From a checkpoint of a small image classifier.
Model: 12.5M parameters, 64-pixel images, norm layernorm, activation geglu, patch size [4, 4], depths [4, 8, 4], widths [96, 192, 384].
Training: muon at rate 0.0036, 4800 steps, batches of 128, held-out accuracy 99%.
Data: trained on capsule endoscopy frames (Kvasir-Capsule), 42238 training examples, 14.5 epochs.
Rows from block 3 of a small image classifier, named by matrix and row number. Rows with one number belong to one neuron. Each number is 128 + 24 x the weight over its row's rms, rounded and kept within 0 to 255. All counts start at 0. Numbers have three digits each. After the name is the row's rms in percent of the matrix's.
After each neuron's rows are labels from the 100 images, of 14976, where the neuron reaches its largest size: "patch colour" is the nearest of a few named colours to the mean colour under the peak. Only what is clearly more common there than usual is listed. The data: capsule endoscopy frames (Kvasir-Capsule).
# gate: MLP gate (model.blocks.3.mlp.gate.weight, 288x96), inputs 0-95
# fc1: MLP up (model.blocks.3.mlp.fc1.weight, 288x96), inputs 0-95
# fc2: MLP down (model.blocks.3.mlp.fc2.weight, 96x288, transposed), outputs 0-95

gate.116 114:112128102128151131151127154108118145118108115129104118152102081070117152117134130124150154163183137130120109192153152142125116163135133076144125104121123138132132113101164096111098117136161120164122134108086114132140159129160118080142102141136116163125142100128062153176115135136128108102
fc1.116 123:100134150079102169117123104125084135120093127147106199091112119140122104109129075126108109184122159104115123121098112106139133106126106167130150119127139136163140132118151131128114134118154137116124163111137123121178141124123159107113155107125103092068137088128141166136157126151121083129
fc2.116 115:133082181111111115134100145170159139094117137139134144114136100126092127147137121126143136109098149156114142112132147089172124105149117127126124135146147161168166109156163133097112145118149144167102110160184158105091093130112165140146136131106109098088145108090132111109119166093113094129
patch colour: orange

gate.256 066:154096119120137094140086144133138135113142123131151117140179137167080130134130168148115106142134126162140114122149126129128150125128113093118109096110094135117097127080118109067108152153123099149103102138128156130137095116169165112143127132150165166082151096189117144097110151108098112145
fc1.256 069:142132093133114143102133096150160166118135091116118134121125135143179123147120088146128120155130120120118184136153164130107145098118125131130126139101063153118133124148093101114142126137087103140136076119139174128164116123100118143150109150096102124188087125117151127126124106098148092074
fc2.256 074:112133126176100120128110098144087070084126124122107142125142090121083151134104159169104105141137114183136117122126164114125136180146131134112094158149133132119139120096111129162134143151119094125096138163135140145127096106140156118151122122149126139102119140172123161193141111171130100112
patch colour: grey

gate.205 080:106097150119147128165114137083138135168124106127108158139156138085118146089098158124129122143130121160159150128130122095164149131142107106173139107123178098091152112094099097143088179130091109127123163104154131120157173091144108139120117161098112154162129087149139120131116120115144125118
fc1.205 084:105163139111134154113171114125098122154103096135098153143118113108105091174119091102126146171149135174085085105117134110138100107161101146085132127146115141145174131133110169136111113136130116102121144144131088116109133080156128131156114152169127139132150126151142132127153181086106121154
fc2.205 073:131126134154140137132119120128072117118121066151148133129145123112161134100090113136111136099124145177115153123117119145104086109083141137139113165124102165130120116131143138155134158090180174090130123176111120126132151084154132127124159146158132121137069082131120161106139102167130130132
patch colour: orange

gate.47 050:113167142087107143154142154111090136150163101084143122144122142144108124170133121114113150138161116148174132094130120086123127141108141148164147110134097172145161155118098092194143142167082143155110136090146134112133144132143133104148130157138158105104138154143163147146160111146152152128
fc1.47 049:132118093121140138109143104111184159095099160126082130092148132145148137118143123104127123093086105121091125127091099149118119121088104129113097105130170122149125168150099095157153146131124126103119163119154128148107108142146135120130098105085140119117124174093137105113099156171173089144
fc2.47 034:165160144181181077128114136123123122110138105166165155129119084114085117140091118136169151124101115151142144124157140125161136158146102180066145144137157122099130119119126083136109153113106118150136102141106124114108127140161115106112120117145127115150109118110118159175132090127135133162
patch colour: grey

gate.172 155:102120125120150154139142165135112137105126116101121136068157064132129149122083148137114127125141119124158078149146125158104119128187145119117127107129108128074098099142123148132103140153105152078154097149152118153135142158125139165155104112116153153097119125167118164174130110160127111141
fc1.172 151:133090102159108150104137162134131143142140125147123129113156078167101138134123112114103100077111132109173121161150126138131139106142126115167122157121121152120131105115089141089142126150145106070110104122179130154114125162124120138150111099120103174187128147131105158160089135149160160111
fc2.172 138:125137133127098138105115118153133077115139144149139193119122182119135134099177114109093091126165162124126135107148158153144090144109139080136144130077118107142136106134120109113097125166155163166108098145131158132179097153112151099110118136093124145081130135110109135148131136130111120156
patch colour: grey

gate.27 094:111168091099137095142188122096123161101168172097128156118126130125121109102136132094091152134128082137152153143167140118131082113098142127106121081144119160119133179143101126127139136133134115128124112143119174166153123121133161113130121103093163162123122102131168162146129133137087116145
fc1.27 096:116120115167073157105170147149139110091116100126117113134115136145151133137134138097150109141107130123124131144165111127084129124108154141149143139153113099134126165130162149153104076135132129172070151122122066149085111081090109113154092119179144113120153147138143112148120146141134115103
fc2.27 107:125188128173126121104148143113126108138111134150113162116135121149092098119148109154114117116121119117154126165170087132141075119146137090107077142119107136168141136133108098173146156106149125108164093129142116188134112119145128141130150117115128089121112087138172082116147126151135096109
patch colour: orange

gate.202 055:135138138121099126125153125118093118146125132135085155162169111135149118135165104168121096115097092141171175153134167139122148147140145159148119113097115102150141095171119102099113142089108151142087124158114114099164090137114133103149154109115111164142106149181133158118102137097095128117
fc1.202 055:132154108106116113147087110161142103135161110147132160135111155125132109122109125096155168145119121142120092116120085168124162156116120151119125117125110157094119161134095131133160163150145080129122130133081108130150168159136101110099114162175112095174092163102153133159092124145160114138
fc2.202 040:133138131081140118099126102122113138097120102105095166102130166120164156105150131125144131103122108138128114121064123115144159157098177180130132148155150131083097108121138139108143119132140116141092122143082141140128141097153180130095115126145200121116156119152127136172106110143112111118
patch colour: orange

gate.66 065:149172147116105099183141150104122119126113133103126106123140100154102111127131160163131160116136116134143098170079099152187104140085100099116118147081116129115173135144138119084139131076174119117153093174120140125122104141156122158145116118116115094103110143122135102131112130152119105128
fc1.66 059:115111115131130080091114150182101144118151120170142156115118136144141109166151156115134127142080133103139099093161103100150130127139136145104158126139179125161103161086159094147114149139123144148156114136154149132146148116179184129158106146144107123128151144123134124103155153089123105089
fc2.66 052:109121126120155119132134150141134141133121117153143074128112143062167128165152124165108130162124116120157125128126094149155182130146127113125156170118122106092132130119096128098106155133111105102087127141183155164099099134111085160132114070149145141156114145088122134131140161130121136092
patch colour: orange

gate.224 074:086110094105120142113143146109121115154107112169158109104134098142166131156160102144158127148189129138137135149109103152136115130079107140148119159128115095087151118162112130116101139102141150122151147141171132161151095140120114157162127155106062100133145108115172123095140137148168130124
fc1.224 064:130091127101132118102162114114102154147151129129157138134125113147130135159167132142101120149123076126144159142089159169144119176116091140154149146115128122100087092117102166112146095113146127124115133110101087133092066127134127078083117157106152149119108175117121124152125135144127141090
fc2.224 062:096129133127135080106172117184129143109169148163141178064156134128111142140111124096148125096128136121138120097147099123111135179104111151114122128162082102096135121153139171120146136120141117119162145119133120143157124134142152133172133154133113111126104131099110096129165113141146141191
patch colour: orange

gate.185 087:158138139128149096141151170138091139116164121065111115144130148115121126086100118113086106152105074160157132117134163130121115152073125162151115105124118153141136157085089145123166135133156099174140144136138135129129150123170135116173146130085128133145129138122136161144126135130106078109
fc1.185 090:156103146118124090113123141159155130152127149140147132123137116096164099149141131126118124105116104132142114167126117105090096137143110142136086197134155141149130123118178129128128139125081128111159141132099148086097127156146123115193120149096141120095130145112106109121142103160153108206
fc2.185 096:149090103089107156141144170135133096112080076149133104145159117124115104149102097131097148134137119084121092100103123125143129116157142061118157093163124123146140146153133126107146136180153164149114086118126133140142099137134134107111107114144163116183124142102148117090119114102135125122
patch colour: grey; orange

gate.32 079:118128169158121135093144121136103119123129121134163113149110136165122146162137152151104123143112091079113121164134116160107135114145164163101106119131099081176108089172150142136128100143096157111164143156168126131160117142097109101154090180111139122145096140146145140098093160123119141117
fc1.32 066:150136147129083120138170170147116157159170144190113128134109155106135141132145144111159135125097153161149080147116138168145107110112131141164118162127123122132117193140141111117103096157147097128116108124156132141082159142109140129094107146166104137135134129101100082156138108155155123138
fc2.32 078:129129103114127126127131140124148071126099146158159126132139160155079137136125138109130155142079174134175128100169091136120166165130138127105135119151117118158140078125117129150108164120124139172108099129134121135096131142098072105094130101123084123174112144136109115161147167163129127136
patch colour: grey; orange

gate.97 091:091143152109132083161133126089126120116157131160103119123117123114154159149158137095146169145091120119162138136125132134098121118146109123138146122139099115071121061099144142152123155117130107144150125118107162137178111130117141093098139100124066128110155114170125183117120140146136120082
fc1.97 095:140100156117119166101100150123107165141104115144138139094159098131158098173177148115115151136137123129064169154106140152163089147115113121133147110151116095121142110130143095140101146130120150096111113095085142154166143134107137174138095135141150117113108146134123180147123156151111116162
fc2.97 086:108071110122079134174166146106135168135148158114133174143113139138110107138155147084159101133166136144131117117128161165121158158155101117087119106153129120118160115121106111119121101140102105135082112141182159165149136148104114165106144089147161135120108144124140124143144101096119125128
patch colour: orange

gate.17 111:109100132127150145141194171139057135145114141115108091145161122173135149161116133149119117137142114164151089115108150142151161107086131081137136118086122136114126123126130112135099140105160149129134103124172084100156132141100110128171144096138093155098129128111166127142107116138143130143
fc1.17 111:154169119137120126112111083163117069187143112129154100123184116149140147121131158097139120125144121136114119137086145132155142152158131100141126161087130173140156120112105160125159109147139132095098159132124153133101115147153133115102125093155163128126093167087104106134112132124110155091
fc2.17 099:118114081095131131133096156119123123144107126098127138109135123115151166122139121144111137098106125140136107114144118135129157120113093135142131127098131170130129154079151135115172128171087128155159118115145118145137140128165135193140078156059134125097150190119147118147090130091125106161
patch colour: orange

gate.69 056:152135085139102167114117102072136120114135163149139171095146140117118138115127130139090155109125109101130070097114103098145112108156074162110150095151113099114118117120159145106091116131125145124112114117100113139154124148161112161146144177100176117149143108094109091153120119119133141155
fc1.69 052:095125108111155136115096100150156153113106159106146142124149155173105092095123128103095165130113116130147130140090094136148144126107114104132159137105145108151102093094116124111157073154144185157135130151116108091128141098157122148146094156119153134121177102129098147171100106118114102136
fc2.69 051:104094144088123094138137126093150107117119131122139125176105122130128143115136166103163133112144120076138135123133145171148124126160128151135094132087151138104169086124124097157127150165103152137085138139144165127128117125090123120089186154154084096172112128177120146163134132147132127119
patch colour: grey

gate.63 107:110086153128155152154126120138154159153150123128133137113092105128117103093144119142171134134120112134155146103098104152159090077121148095124093154106152129093128146088106147080155152154088114145128130144103114160099143132111190131126139187127144092100143111134145162113129153115153118121
fc1.63 109:109141117151145143111127149083144103116117145067161132125156109123133123143103114143149140114154069124169129134107124135170109112104095089091097148104153141117135130091058110108122150149154116094127136108139139163149129121120146132149172150101157112061120108156116134140135146159148133133
fc2.63 097:104126142092122134141119175138114115129112102099139114129171125108133098135132160121130142185115148109125149180139106155151084121124157111106109099115129156122150165117105160143193102089097136123124143109195145121111119086092096112136096144116095118158166117134132146116110111092130131132
patch colour: grey

gate.180 111:122111142157158115108124136169099138156142116114108153109098172124134141129109061160121138129085140096168131111117129110126112153124145106102179145112088136116097147125072128133114148181157135165082142115117102135119123108151129153111118156157134139154125095127085151139099141118139110172
fc1.180 118:165120133116149183115162143107088147115128120129141143125157118158120115086152168082148107118136139139097164175131147157175101090104128085167107082159129127121133119119124136117160125143097138103115125143121152111096115167149155074112154080121165138139115137102150128104125122104131139121
fc2.180 107:123125138108110081126122131165171133100174147133091119121124124121121136175147115131092130104108098105132126142117131154092141131129162136089139137148128112101193165152108170137101124144129153127148144134094104152128101100120140136130094147144174105075135160150096131110183150120126143171
patch colour: grey

gate.179 143:140122165142120127109195137150135094157125133123138092110121126101170110116125129123131105161149135103102150115125079084157126086091148147165080160143136150147119089138093109139157123104123105145155181090110144130117120177115115150138123132101125103147099141116115124091101140144141166114
fc1.179 151:142123108139109140110145097114069132130119104125171143129117074108162144121137140153101148132122126135089128124141125155186148127147170147131129136127141098141118101109122127143141033166080119142142120128112104126127113107138175160171099101106139166134135109152115149133102130154147117147
fc2.179 144:141129149130103109165151147139173124124129177150135121152150130153102118087150129097199116116138165135127136156124124124126125118074090140120130128046110116094118179120115121134112172095149135120129131134112067141154130103134113115127136125129115118088133167110154161122151139132128151146
patch colour: grey

gate.222 071:124126095122107130079077131125141123108124109084134144132134130137121109082080145116133100109122087150138151121090169165129125145139112112135121137088161128117133092096115145096121109144081186110152122157109117100126111136088121124162163152146134133150108148149092154145176171125111145115
fc1.222 069:095153135121120087125090120135148089073093098120153132102186144144159130130091155161137114144148118123153126125098097153145111158148148122119125139100125117132132133102076148095163103126072147093121117150120108148141115119141154129171145097162112151157089140141132139086127149092127144118
fc2.222 068:143136136165112125109121143124098116117132101118115152122156186138147130129164138151139071126156117110157145101162096191130117128138142100099152113133089137141140176116146141068131137127164118113124137171145151127151096078086115097127109117114168121137133130106140091108120129116131078104
patch colour: grey

gate.164 093:160134092146160152148129093098114127123145128158177076107160116131143141107108111133123150140140143123148141145116145157100139135139105080132126098132123105124149151117124130085127164131123111110103149069137137077144109071081164115134142139126143124156084146123087081134157118112134150165
fc1.164 091:112108134091131154114123149158141144162144144113106148113092135166125126140115140116101196134118119130136105132147133166161122138124155152131111152094173125097112087147153114162108108122124127113178147166108093118142166123103112114166111096093121104098110121135142137121190136142128108068
fc2.164 093:177118134156144151107069121078179123139106154105124105123171110153102129117061132132120110151143101118101171156134152124155095135081146150125105115119164086203133142107128142117128131131147141122106103137133147101184135123136112147157144112134120120144143138133121110140118140124120130149
patch colour: orange

gate.277 062:108142111149186124161125130109116159143141145124099087121088152110128159116139175150098125100117128071070125104121127086101117173091159106124106135154107129111141110172154142137130158090141103138115124169152123117111141115108150151118148162115128100145100131132110156094111128115113097099
fc1.277 065:158108129128168093151147171141138124117147111133114142110150160129103147163180155149120109111141125153123139123151131107062158092107117166144095165111121086182137170134136136131139136110105126114126134104142159134099124110172095145149148142119108090105137098164119138143120130096166154095
fc2.277 057:149157165140140120108157116099155091116092130129137135160140099078092111126074141141127171115147128140108119125117154102136161152131149162120093127163127116123125133148156102110116157132089177133115125105128115094168162155076100078118138122134124154148085121092102153123161141111134130109
patch colour: grey

gate.268 088:165128080104151129133170160137087128136144112141144115153112125135121104118146114131077153111118067145120138152196139139123114142096120127183091125092141136154174132079159160089134160160119119132138139124111118135113129112114103126179115157152136096107128143150126105127147143121144100145
fc1.268 108:152132144126136145105138111135096132142078159152103149135130169118123132103099190118125144126113089112124098097111121102116147115142130159103117134129192155184137110134125134146093097103129120171097191105167122123114123104098167122154109114155174128128127151119107126096138145144159138114
fc2.268 107:114153184100090094090132059105143107118141128166159164102100101069132127135128160139122135147155107149140109167161115178119123151104145166151109146131139096144117164099144143122140159127125110109094169129130115137142128160141127121109108145121123136122126137141103087135132126127095151086
patch colour: grey

gate.158 128:162117138141171146117058136091145154127123127122133134142146103131125116108175124132131076166172102122122128106081103103143159143093101132141132102127145097136137163087126145141139148121113120113097077159132152162139143153168087138108104132135088156083117134134148162128099130115145131136
fc1.158 131:114107128127089141106153128141140137064106155122169119143131103131112134117123161173131130132139125118130152136136113115129133114166158115095140163142101109078136163152126128121164099163132110111150093182076122171162128091147137131149122090070110146130099117168114112135101139125119101159
fc2.158 132:131137092094125162170150151104122151135095167160112145153166087106122111143147149118140119113121152132109158141166103137113100150148134093119183162117124107132133144148139129083148093151133181113117113136152125156146119117116122094128152104133080121098104176132162093133137139125140095082
patch colour: orange

gate.215 063:154088175113135131079131097130129102160108164149131103129118118148149126150110140095130126101128118135099123111102151123115127151126086124184189105120106116163110098118160128107119155180144130091126110115130175123118163103123129145145095129188150095101141149115088095121112129122122141110
fc1.215 073:143147113144090146127108109156126145177105139116101161115085080141138118144134148130068117134135130146148126102144092094079138130130143148129120146141139091121111153143176095141116174136172117099146104118086160147095150140114168125103134127108158125066132132161106150102105127131128120143
fc2.215 062:123113166133127095145120133126154084122135145088200094101124158121154163109102137143137147164128165125179083133118111128115171105098142126099109114126151154123116132137146126118143125103169151095136121161111124095132120102121107125104139145170099151131135132083130122149090111145159072122
patch colour: grey

gate.246 150:114133148135117098172119119113083136129153132152156146104119069098140142128137111153121091104135129173111130111119137100170167205138111118143130090121100143141114067104117167118129151116116150111117141126152171151109137159096112122154099085150131125119115102113151113155133107124133125168
fc1.246 143:121130134167127139131119137135139106104115179134123137135159135118136160132164121161134113132141179169083099157148097093125134147120093089099100143079120127140106123082134156153154134147133170142080132105133146151160169102156113108122098142164152092097121115092155107135115123106107112099
fc2.246 146:095135115122153119097124114129100103149128136117137132175133162079118151107123144162120114124127155153104126121137198128119114158093158108128134105127134134126180108157120133091144121143101168146095057113160171121141139082154138096133147132085168115135161162122138121138111113118122110106
patch colour: orange