Rows from block 12 of a small image classifier, named by matrix and row number. Rows with one number belong to one neuron. Each number is 200 + 20 x the weight over its row's rms, rounded and kept within 0 to 999. All counts start at 0. After the name is the row's rms in percent of the matrix's.
After each neuron's rows are labels from the 100 images, of 14976, where the neuron reaches its largest size: "responds to" is what is common among them. Only what is clearly more common there than usual is listed. The data: capsule endoscopy frames (Kvasir-Capsule).
# gate: MLP gate (model.blocks.12.mlp.gate.weight, 1152x384), inputs 128-255
# fc1: MLP up (model.blocks.12.mlp.fc1.weight, 1152x384), inputs 128-255
# fc2: MLP down (model.blocks.12.mlp.fc2.weight, 384x1152, transposed), outputs 128-255

gate.342,051,178,191,219,215,188,163,218,176,203,203,191,187,206,146,210,211,210,212,191,234,220,189,219,178,183,204,195,160,218,169,226,179,205,227,215,195,183,240,201,182,221,208,194,219,179,203,222,237,203,203,179,168,204,233,197,183,190,217,213,165,201,162,166,212,204,212,203,191,197,229,205,178,179,183,222,162,195,205,169,214,232,183,200,172,195,159,219,200,174,212,170,224,233,178,187,212,182,220,212,202,181,188,200,206,187,172,199,202,231,193,217,211,190,193,187,172,188,207,213,218,174,186,187,210,184,166,226,231
fc1.342,059,188,199,185,203,173,225,173,218,203,183,198,211,247,199,202,211,220,228,234,180,203,194,223,220,228,178,209,210,231,192,223,159,176,186,201,163,207,196,206,183,179,246,200,177,217,222,204,214,220,207,200,176,237,187,221,209,174,169,199,186,221,183,209,228,219,208,207,186,200,139,208,193,186,218,230,185,203,194,210,178,205,212,218,207,169,247,199,178,223,183,210,216,141,204,197,214,216,210,214,203,191,197,191,180,222,219,195,240,188,216,201,161,190,203,197,175,207,221,211,180,189,194,196,200,208,179,210,214
fc2.342,059,196,183,182,195,226,216,191,206,176,161,195,210,187,130,176,194,191,195,213,196,222,190,200,213,205,208,191,212,202,211,208,206,202,214,195,171,157,179,202,157,163,203,207,185,133,190,202,235,206,223,207,209,188,210,241,168,186,198,219,171,196,210,206,212,188,221,228,211,199,198,154,222,224,226,166,210,185,181,184,218,186,197,182,209,195,188,226,199,174,188,188,214,241,215,196,202,202,202,186,187,246,204,203,196,181,216,187,222,210,204,190,219,185,216,192,215,223,184,206,158,217,202,210,191,210,188,195,187
responds to: finding: ileocecal valve

gate.690,148,189,220,192,230,223,192,220,190,186,201,192,177,209,190,171,172,183,189,211,177,217,211,219,205,189,192,239,187,232,184,216,200,232,223,179,196,212,158,185,215,186,174,157,198,216,207,193,207,185,199,160,176,193,234,195,198,194,196,167,190,170,187,199,181,211,224,192,186,184,187,198,204,179,191,196,173,194,229,216,187,241,196,190,185,190,179,194,174,198,186,215,191,173,192,179,218,199,188,199,184,233,194,231,186,180,210,214,196,233,215,190,205,194,181,228,188,198,204,167,209,168,172,199,170,213,210,190,209
fc1.690,154,217,189,164,200,214,182,191,227,195,213,182,196,209,217,193,213,200,215,187,238,187,191,213,161,161,188,246,200,207,193,202,199,199,154,157,211,172,187,212,246,203,232,210,226,196,177,202,234,217,196,235,182,183,186,210,228,207,235,167,169,196,225,177,217,209,213,201,172,202,200,211,199,186,210,165,161,237,189,208,185,211,201,183,178,227,208,165,202,189,176,193,210,226,219,177,216,186,203,202,160,195,195,199,219,185,214,183,214,184,203,202,211,233,225,197,199,257,186,203,180,182,215,180,185,197,195,197,175
fc2.690,154,202,189,201,214,196,213,203,198,191,236,195,207,208,245,191,193,210,233,240,191,204,178,188,198,213,177,183,221,206,187,214,155,201,182,199,179,189,176,185,182,210,216,212,185,168,237,207,207,237,205,203,194,207,238,243,195,193,192,225,182,203,194,166,152,200,215,190,209,214,178,224,182,174,209,176,193,205,185,205,206,216,160,176,182,205,202,219,174,226,165,198,233,192,219,193,188,168,182,186,212,209,202,202,196,220,179,187,169,194,225,206,220,214,238,192,218,185,223,211,198,199,242,216,197,184,186,215,222
responds to: finding: pylorus

gate.764,027,199,192,227,220,205,217,205,202,221,224,179,194,225,166,200,208,178,214,187,198,173,225,183,168,218,211,208,181,196,199,187,194,176,188,181,184,171,198,171,226,193,202,207,188,196,212,200,228,209,204,186,176,207,197,184,215,234,216,188,232,181,228,175,204,196,230,197,218,206,183,210,208,236,219,183,161,187,187,211,197,193,195,232,194,231,221,201,227,180,176,224,190,227,219,198,182,182,176,178,179,201,188,209,180,209,231,215,212,157,215,168,166,184,176,168,205,173,161,190,217,227,177,193,172,209,205,223,227
fc1.764,028,199,204,173,176,178,197,184,227,178,233,210,229,195,216,217,218,178,185,181,217,213,187,173,221,202,225,217,211,228,199,229,205,189,169,223,205,226,201,179,187,195,181,210,185,174,183,204,219,224,230,187,171,198,225,169,180,230,227,221,177,195,220,204,187,211,179,225,211,185,230,182,207,207,230,219,187,204,189,222,229,178,178,174,190,209,232,181,189,194,207,187,197,222,231,210,191,209,211,230,209,232,224,226,200,217,181,218,214,181,216,216,204,192,227,177,192,226,218,168,177,182,193,212,165,188,213,188,234
fc2.764,014,204,185,239,225,225,216,186,199,233,182,202,218,196,199,195,228,206,154,202,195,173,186,174,217,201,198,211,209,193,211,270,169,214,217,178,175,228,179,180,188,227,177,160,220,223,210,207,196,217,213,225,211,199,244,204,184,222,194,175,204,200,189,184,220,201,206,217,199,183,193,205,212,190,172,182,205,211,202,209,197,214,192,199,229,203,232,214,207,186,219,217,194,213,209,171,179,206,155,239,183,206,194,197,220,200,224,190,225,179,223,230,199,200,168,225,183,198,209,166,167,176,193,187,179,171,241,216,161
responds to: finding: ileocecal valve

gate.277,154,204,210,214,244,207,199,210,175,241,186,222,208,166,168,201,208,217,211,230,206,212,194,217,199,208,186,184,208,203,201,195,206,205,228,190,148,173,182,160,199,157,228,229,178,209,191,202,210,167,202,183,226,195,163,199,189,211,240,171,193,200,203,211,228,227,185,202,206,214,175,180,157,166,212,227,233,221,207,192,158,188,199,199,184,219,174,207,206,204,224,231,193,207,200,196,187,189,204,160,215,209,223,225,197,207,209,166,171,227,198,193,145,253,232,191,189,205,179,221,136,195,214,199,174,222,219,186,182
fc1.277,163,186,215,196,177,186,176,172,228,221,205,198,186,213,214,239,204,171,225,204,201,187,208,186,223,211,196,198,228,188,194,185,190,213,193,203,214,217,198,191,201,203,200,234,184,194,187,190,189,172,157,175,169,212,142,229,211,199,189,183,218,206,221,183,179,177,205,172,185,196,218,184,221,186,211,208,204,198,195,177,191,198,177,190,149,221,233,211,206,234,222,159,174,202,196,224,177,192,179,197,194,211,213,165,192,194,229,207,221,199,232,219,216,225,186,175,210,161,224,199,218,204,238,206,201,183,211,205,209
fc2.277,158,198,180,180,200,193,221,183,233,208,212,212,170,225,248,200,190,204,203,153,187,192,210,187,196,205,195,225,208,181,192,232,165,198,221,192,205,217,200,201,196,231,199,227,224,220,192,201,184,200,187,162,193,222,182,183,178,182,232,193,217,195,179,174,211,179,183,221,197,217,222,188,202,204,205,205,178,193,178,182,196,175,178,197,205,183,216,216,185,218,192,219,208,193,204,174,167,196,203,184,193,177,212,246,187,203,194,196,210,180,238,196,209,207,178,202,222,193,206,204,227,153,189,213,203,215,185,222,201
responds to: finding: ileocecal valve

gate.181,182,224,218,199,194,210,200,228,207,198,184,169,211,230,193,230,180,185,204,152,233,218,182,168,214,178,189,258,209,197,176,195,216,211,203,195,213,207,177,182,199,186,201,171,211,203,194,172,185,189,173,173,190,183,205,217,215,207,237,219,190,186,200,227,214,224,253,199,160,149,184,209,206,213,215,194,175,204,215,205,213,207,208,176,166,197,213,202,156,194,194,186,222,218,172,209,217,208,210,228,196,215,208,186,211,204,209,181,200,203,195,189,227,191,201,201,202,200,210,192,217,202,183,205,199,196,196,191,226
fc1.181,181,211,199,216,185,187,222,181,215,193,202,190,199,187,229,210,176,198,198,189,168,189,161,176,175,172,209,201,171,183,232,205,166,216,224,215,195,225,186,215,200,190,200,202,207,184,187,207,174,232,210,209,186,204,215,221,178,224,189,209,234,201,193,206,177,216,181,203,217,205,210,223,216,211,183,195,212,200,203,203,191,169,197,214,195,203,190,170,229,216,213,158,217,172,212,168,185,181,205,207,173,197,179,217,197,216,217,212,199,209,162,183,179,176,217,221,191,190,201,168,203,200,205,209,190,212,218,213,223
fc2.181,177,235,197,216,208,223,191,193,153,180,196,210,210,197,210,215,173,205,223,225,218,188,262,208,199,238,184,174,196,147,165,200,167,245,198,199,195,242,199,226,231,232,205,190,230,199,183,160,206,231,189,174,192,197,250,184,228,207,213,187,179,236,182,218,207,190,147,201,193,196,168,179,218,219,218,194,172,199,201,236,170,220,216,181,197,183,151,184,199,180,198,171,196,196,193,216,226,176,195,216,165,200,206,199,241,189,205,175,200,205,186,194,213,190,245,240,190,178,238,201,225,221,183,218,190,202,200,210,173
responds to: finding: pylorus

gate.333,032,181,193,209,182,244,203,203,212,210,220,204,250,212,206,201,225,244,197,181,179,228,212,189,225,186,216,221,188,228,188,175,185,182,171,179,213,184,212,204,228,190,176,193,228,212,184,221,187,174,215,166,238,179,208,193,211,208,182,228,202,204,200,187,172,196,157,231,251,225,218,228,188,178,179,189,179,188,192,167,218,201,208,174,224,214,212,193,174,186,198,192,222,210,170,184,193,185,224,232,211,191,210,215,196,204,185,186,202,196,168,234,194,222,164,211,180,211,175,167,223,217,228,212,209,199,186,211,209
fc1.333,034,201,204,187,212,185,193,206,212,211,205,204,217,219,188,188,201,183,166,213,196,207,202,195,240,174,175,227,207,236,210,191,187,209,216,165,216,182,171,216,202,197,172,208,204,227,214,190,223,194,185,183,196,178,183,155,162,162,168,216,207,176,219,178,203,204,219,215,184,227,179,242,221,225,247,214,170,178,242,227,215,208,205,191,226,184,217,216,215,152,203,189,206,224,202,173,207,191,211,215,198,188,185,199,226,171,205,213,204,212,198,190,183,240,226,180,202,188,212,164,205,187,221,192,183,164,248,203,209
fc2.333,030,193,182,191,215,242,208,178,192,212,187,163,224,163,189,180,209,221,137,194,238,190,226,206,241,172,209,218,218,186,213,163,207,197,196,214,202,178,183,222,195,170,189,194,210,223,215,252,203,215,195,199,175,178,186,213,183,171,199,217,187,202,189,171,184,196,150,170,174,210,178,202,232,190,180,193,173,173,173,161,216,219,209,213,224,188,232,196,210,193,209,210,180,191,201,196,202,246,199,149,192,176,167,165,196,202,181,186,200,203,172,165,208,199,197,189,216,203,223,205,179,181,208,210,209,166,202,209,175
responds to: finding: ileocecal valve; finding: reduced mucosal view

gate.63,032,181,180,233,197,209,176,228,183,202,229,170,189,168,179,202,210,208,180,170,180,194,196,201,216,188,209,229,216,224,209,191,180,200,204,191,190,171,189,213,235,223,178,185,209,220,208,214,178,238,190,171,184,198,206,212,227,201,196,242,236,213,198,207,179,192,199,158,231,195,197,188,203,203,209,220,214,178,215,189,221,215,181,203,196,192,220,205,221,222,173,162,192,211,223,236,179,202,177,177,188,217,190,195,192,186,221,228,222,229,219,213,220,187,186,172,235,186,190,174,175,191,219,199,215,189,206,169,177
fc1.63,033,226,241,191,201,183,224,170,195,185,195,202,199,196,236,172,206,160,163,194,193,192,188,226,201,191,196,203,200,226,202,197,193,205,181,191,215,223,211,172,231,209,214,229,187,189,179,191,181,194,210,212,203,181,172,186,167,165,189,212,193,186,187,176,176,226,163,186,215,229,185,221,217,238,172,186,198,243,236,170,174,205,240,166,216,244,182,199,189,189,162,202,224,191,205,185,212,163,177,188,199,205,185,237,223,228,190,209,179,229,206,183,185,197,203,196,171,187,189,180,236,225,199,170,163,204,219,200,251
fc2.63,025,213,188,217,206,196,216,189,188,191,190,217,222,209,203,190,198,202,233,186,234,213,198,225,180,185,205,200,171,210,196,216,226,225,210,214,182,174,160,173,184,172,185,228,198,220,222,213,149,187,200,187,227,155,199,195,192,200,215,216,196,195,218,195,188,191,184,201,150,219,210,189,199,236,188,167,225,221,167,208,181,197,202,185,230,208,194,205,198,204,203,224,201,186,184,210,180,179,218,217,223,201,219,197,181,161,190,200,239,237,202,205,229,177,198,233,217,149,184,184,193,246,186,175,212,167,201,229,217
responds to: finding: ileocecal valve

gate.174,040,214,210,216,190,207,231,231,206,220,188,201,204,196,215,186,168,207,216,176,232,209,221,171,240,186,220,193,188,208,208,189,203,201,155,205,205,210,225,198,224,206,192,190,178,192,222,219,201,219,215,230,192,203,163,221,193,165,162,189,198,199,214,194,185,209,206,184,180,244,230,196,198,187,227,194,199,204,221,181,206,244,182,200,168,187,181,186,215,213,174,192,197,228,222,178,183,166,188,188,222,223,192,174,224,189,206,207,206,192,169,217,179,201,197,212,164,206,225,184,212,192,176,211,211,211,202,216,220
fc1.174,044,186,201,160,210,181,224,224,225,197,214,183,198,199,215,186,142,221,175,182,197,226,218,208,204,183,189,195,178,185,200,202,215,179,169,202,210,228,195,203,212,196,203,178,170,181,228,238,223,223,215,199,167,198,174,226,155,165,190,201,179,224,198,188,197,160,219,190,181,230,236,185,182,198,234,179,194,201,204,167,209,230,205,203,180,197,211,220,228,185,220,218,225,189,203,186,187,218,164,190,208,222,200,206,191,201,203,179,206,196,190,197,154,208,178,186,190,232,198,164,190,182,179,186,198,199,211,235,197
fc2.174,042,196,208,217,211,195,235,197,156,177,180,188,191,209,210,170,209,220,225,160,203,200,200,208,222,215,168,217,221,241,210,171,209,222,213,225,187,165,196,219,205,209,183,180,186,183,207,210,205,203,151,196,233,218,202,209,200,209,207,222,222,202,226,188,216,223,227,198,176,210,174,202,234,171,191,170,221,213,218,214,201,188,201,198,207,226,200,209,199,177,203,204,232,178,214,185,248,184,223,179,198,192,224,244,176,199,202,201,196,182,170,179,216,216,210,185,230,209,205,227,222,191,210,229,175,190,221,194,201
responds to: finding: ileocecal valve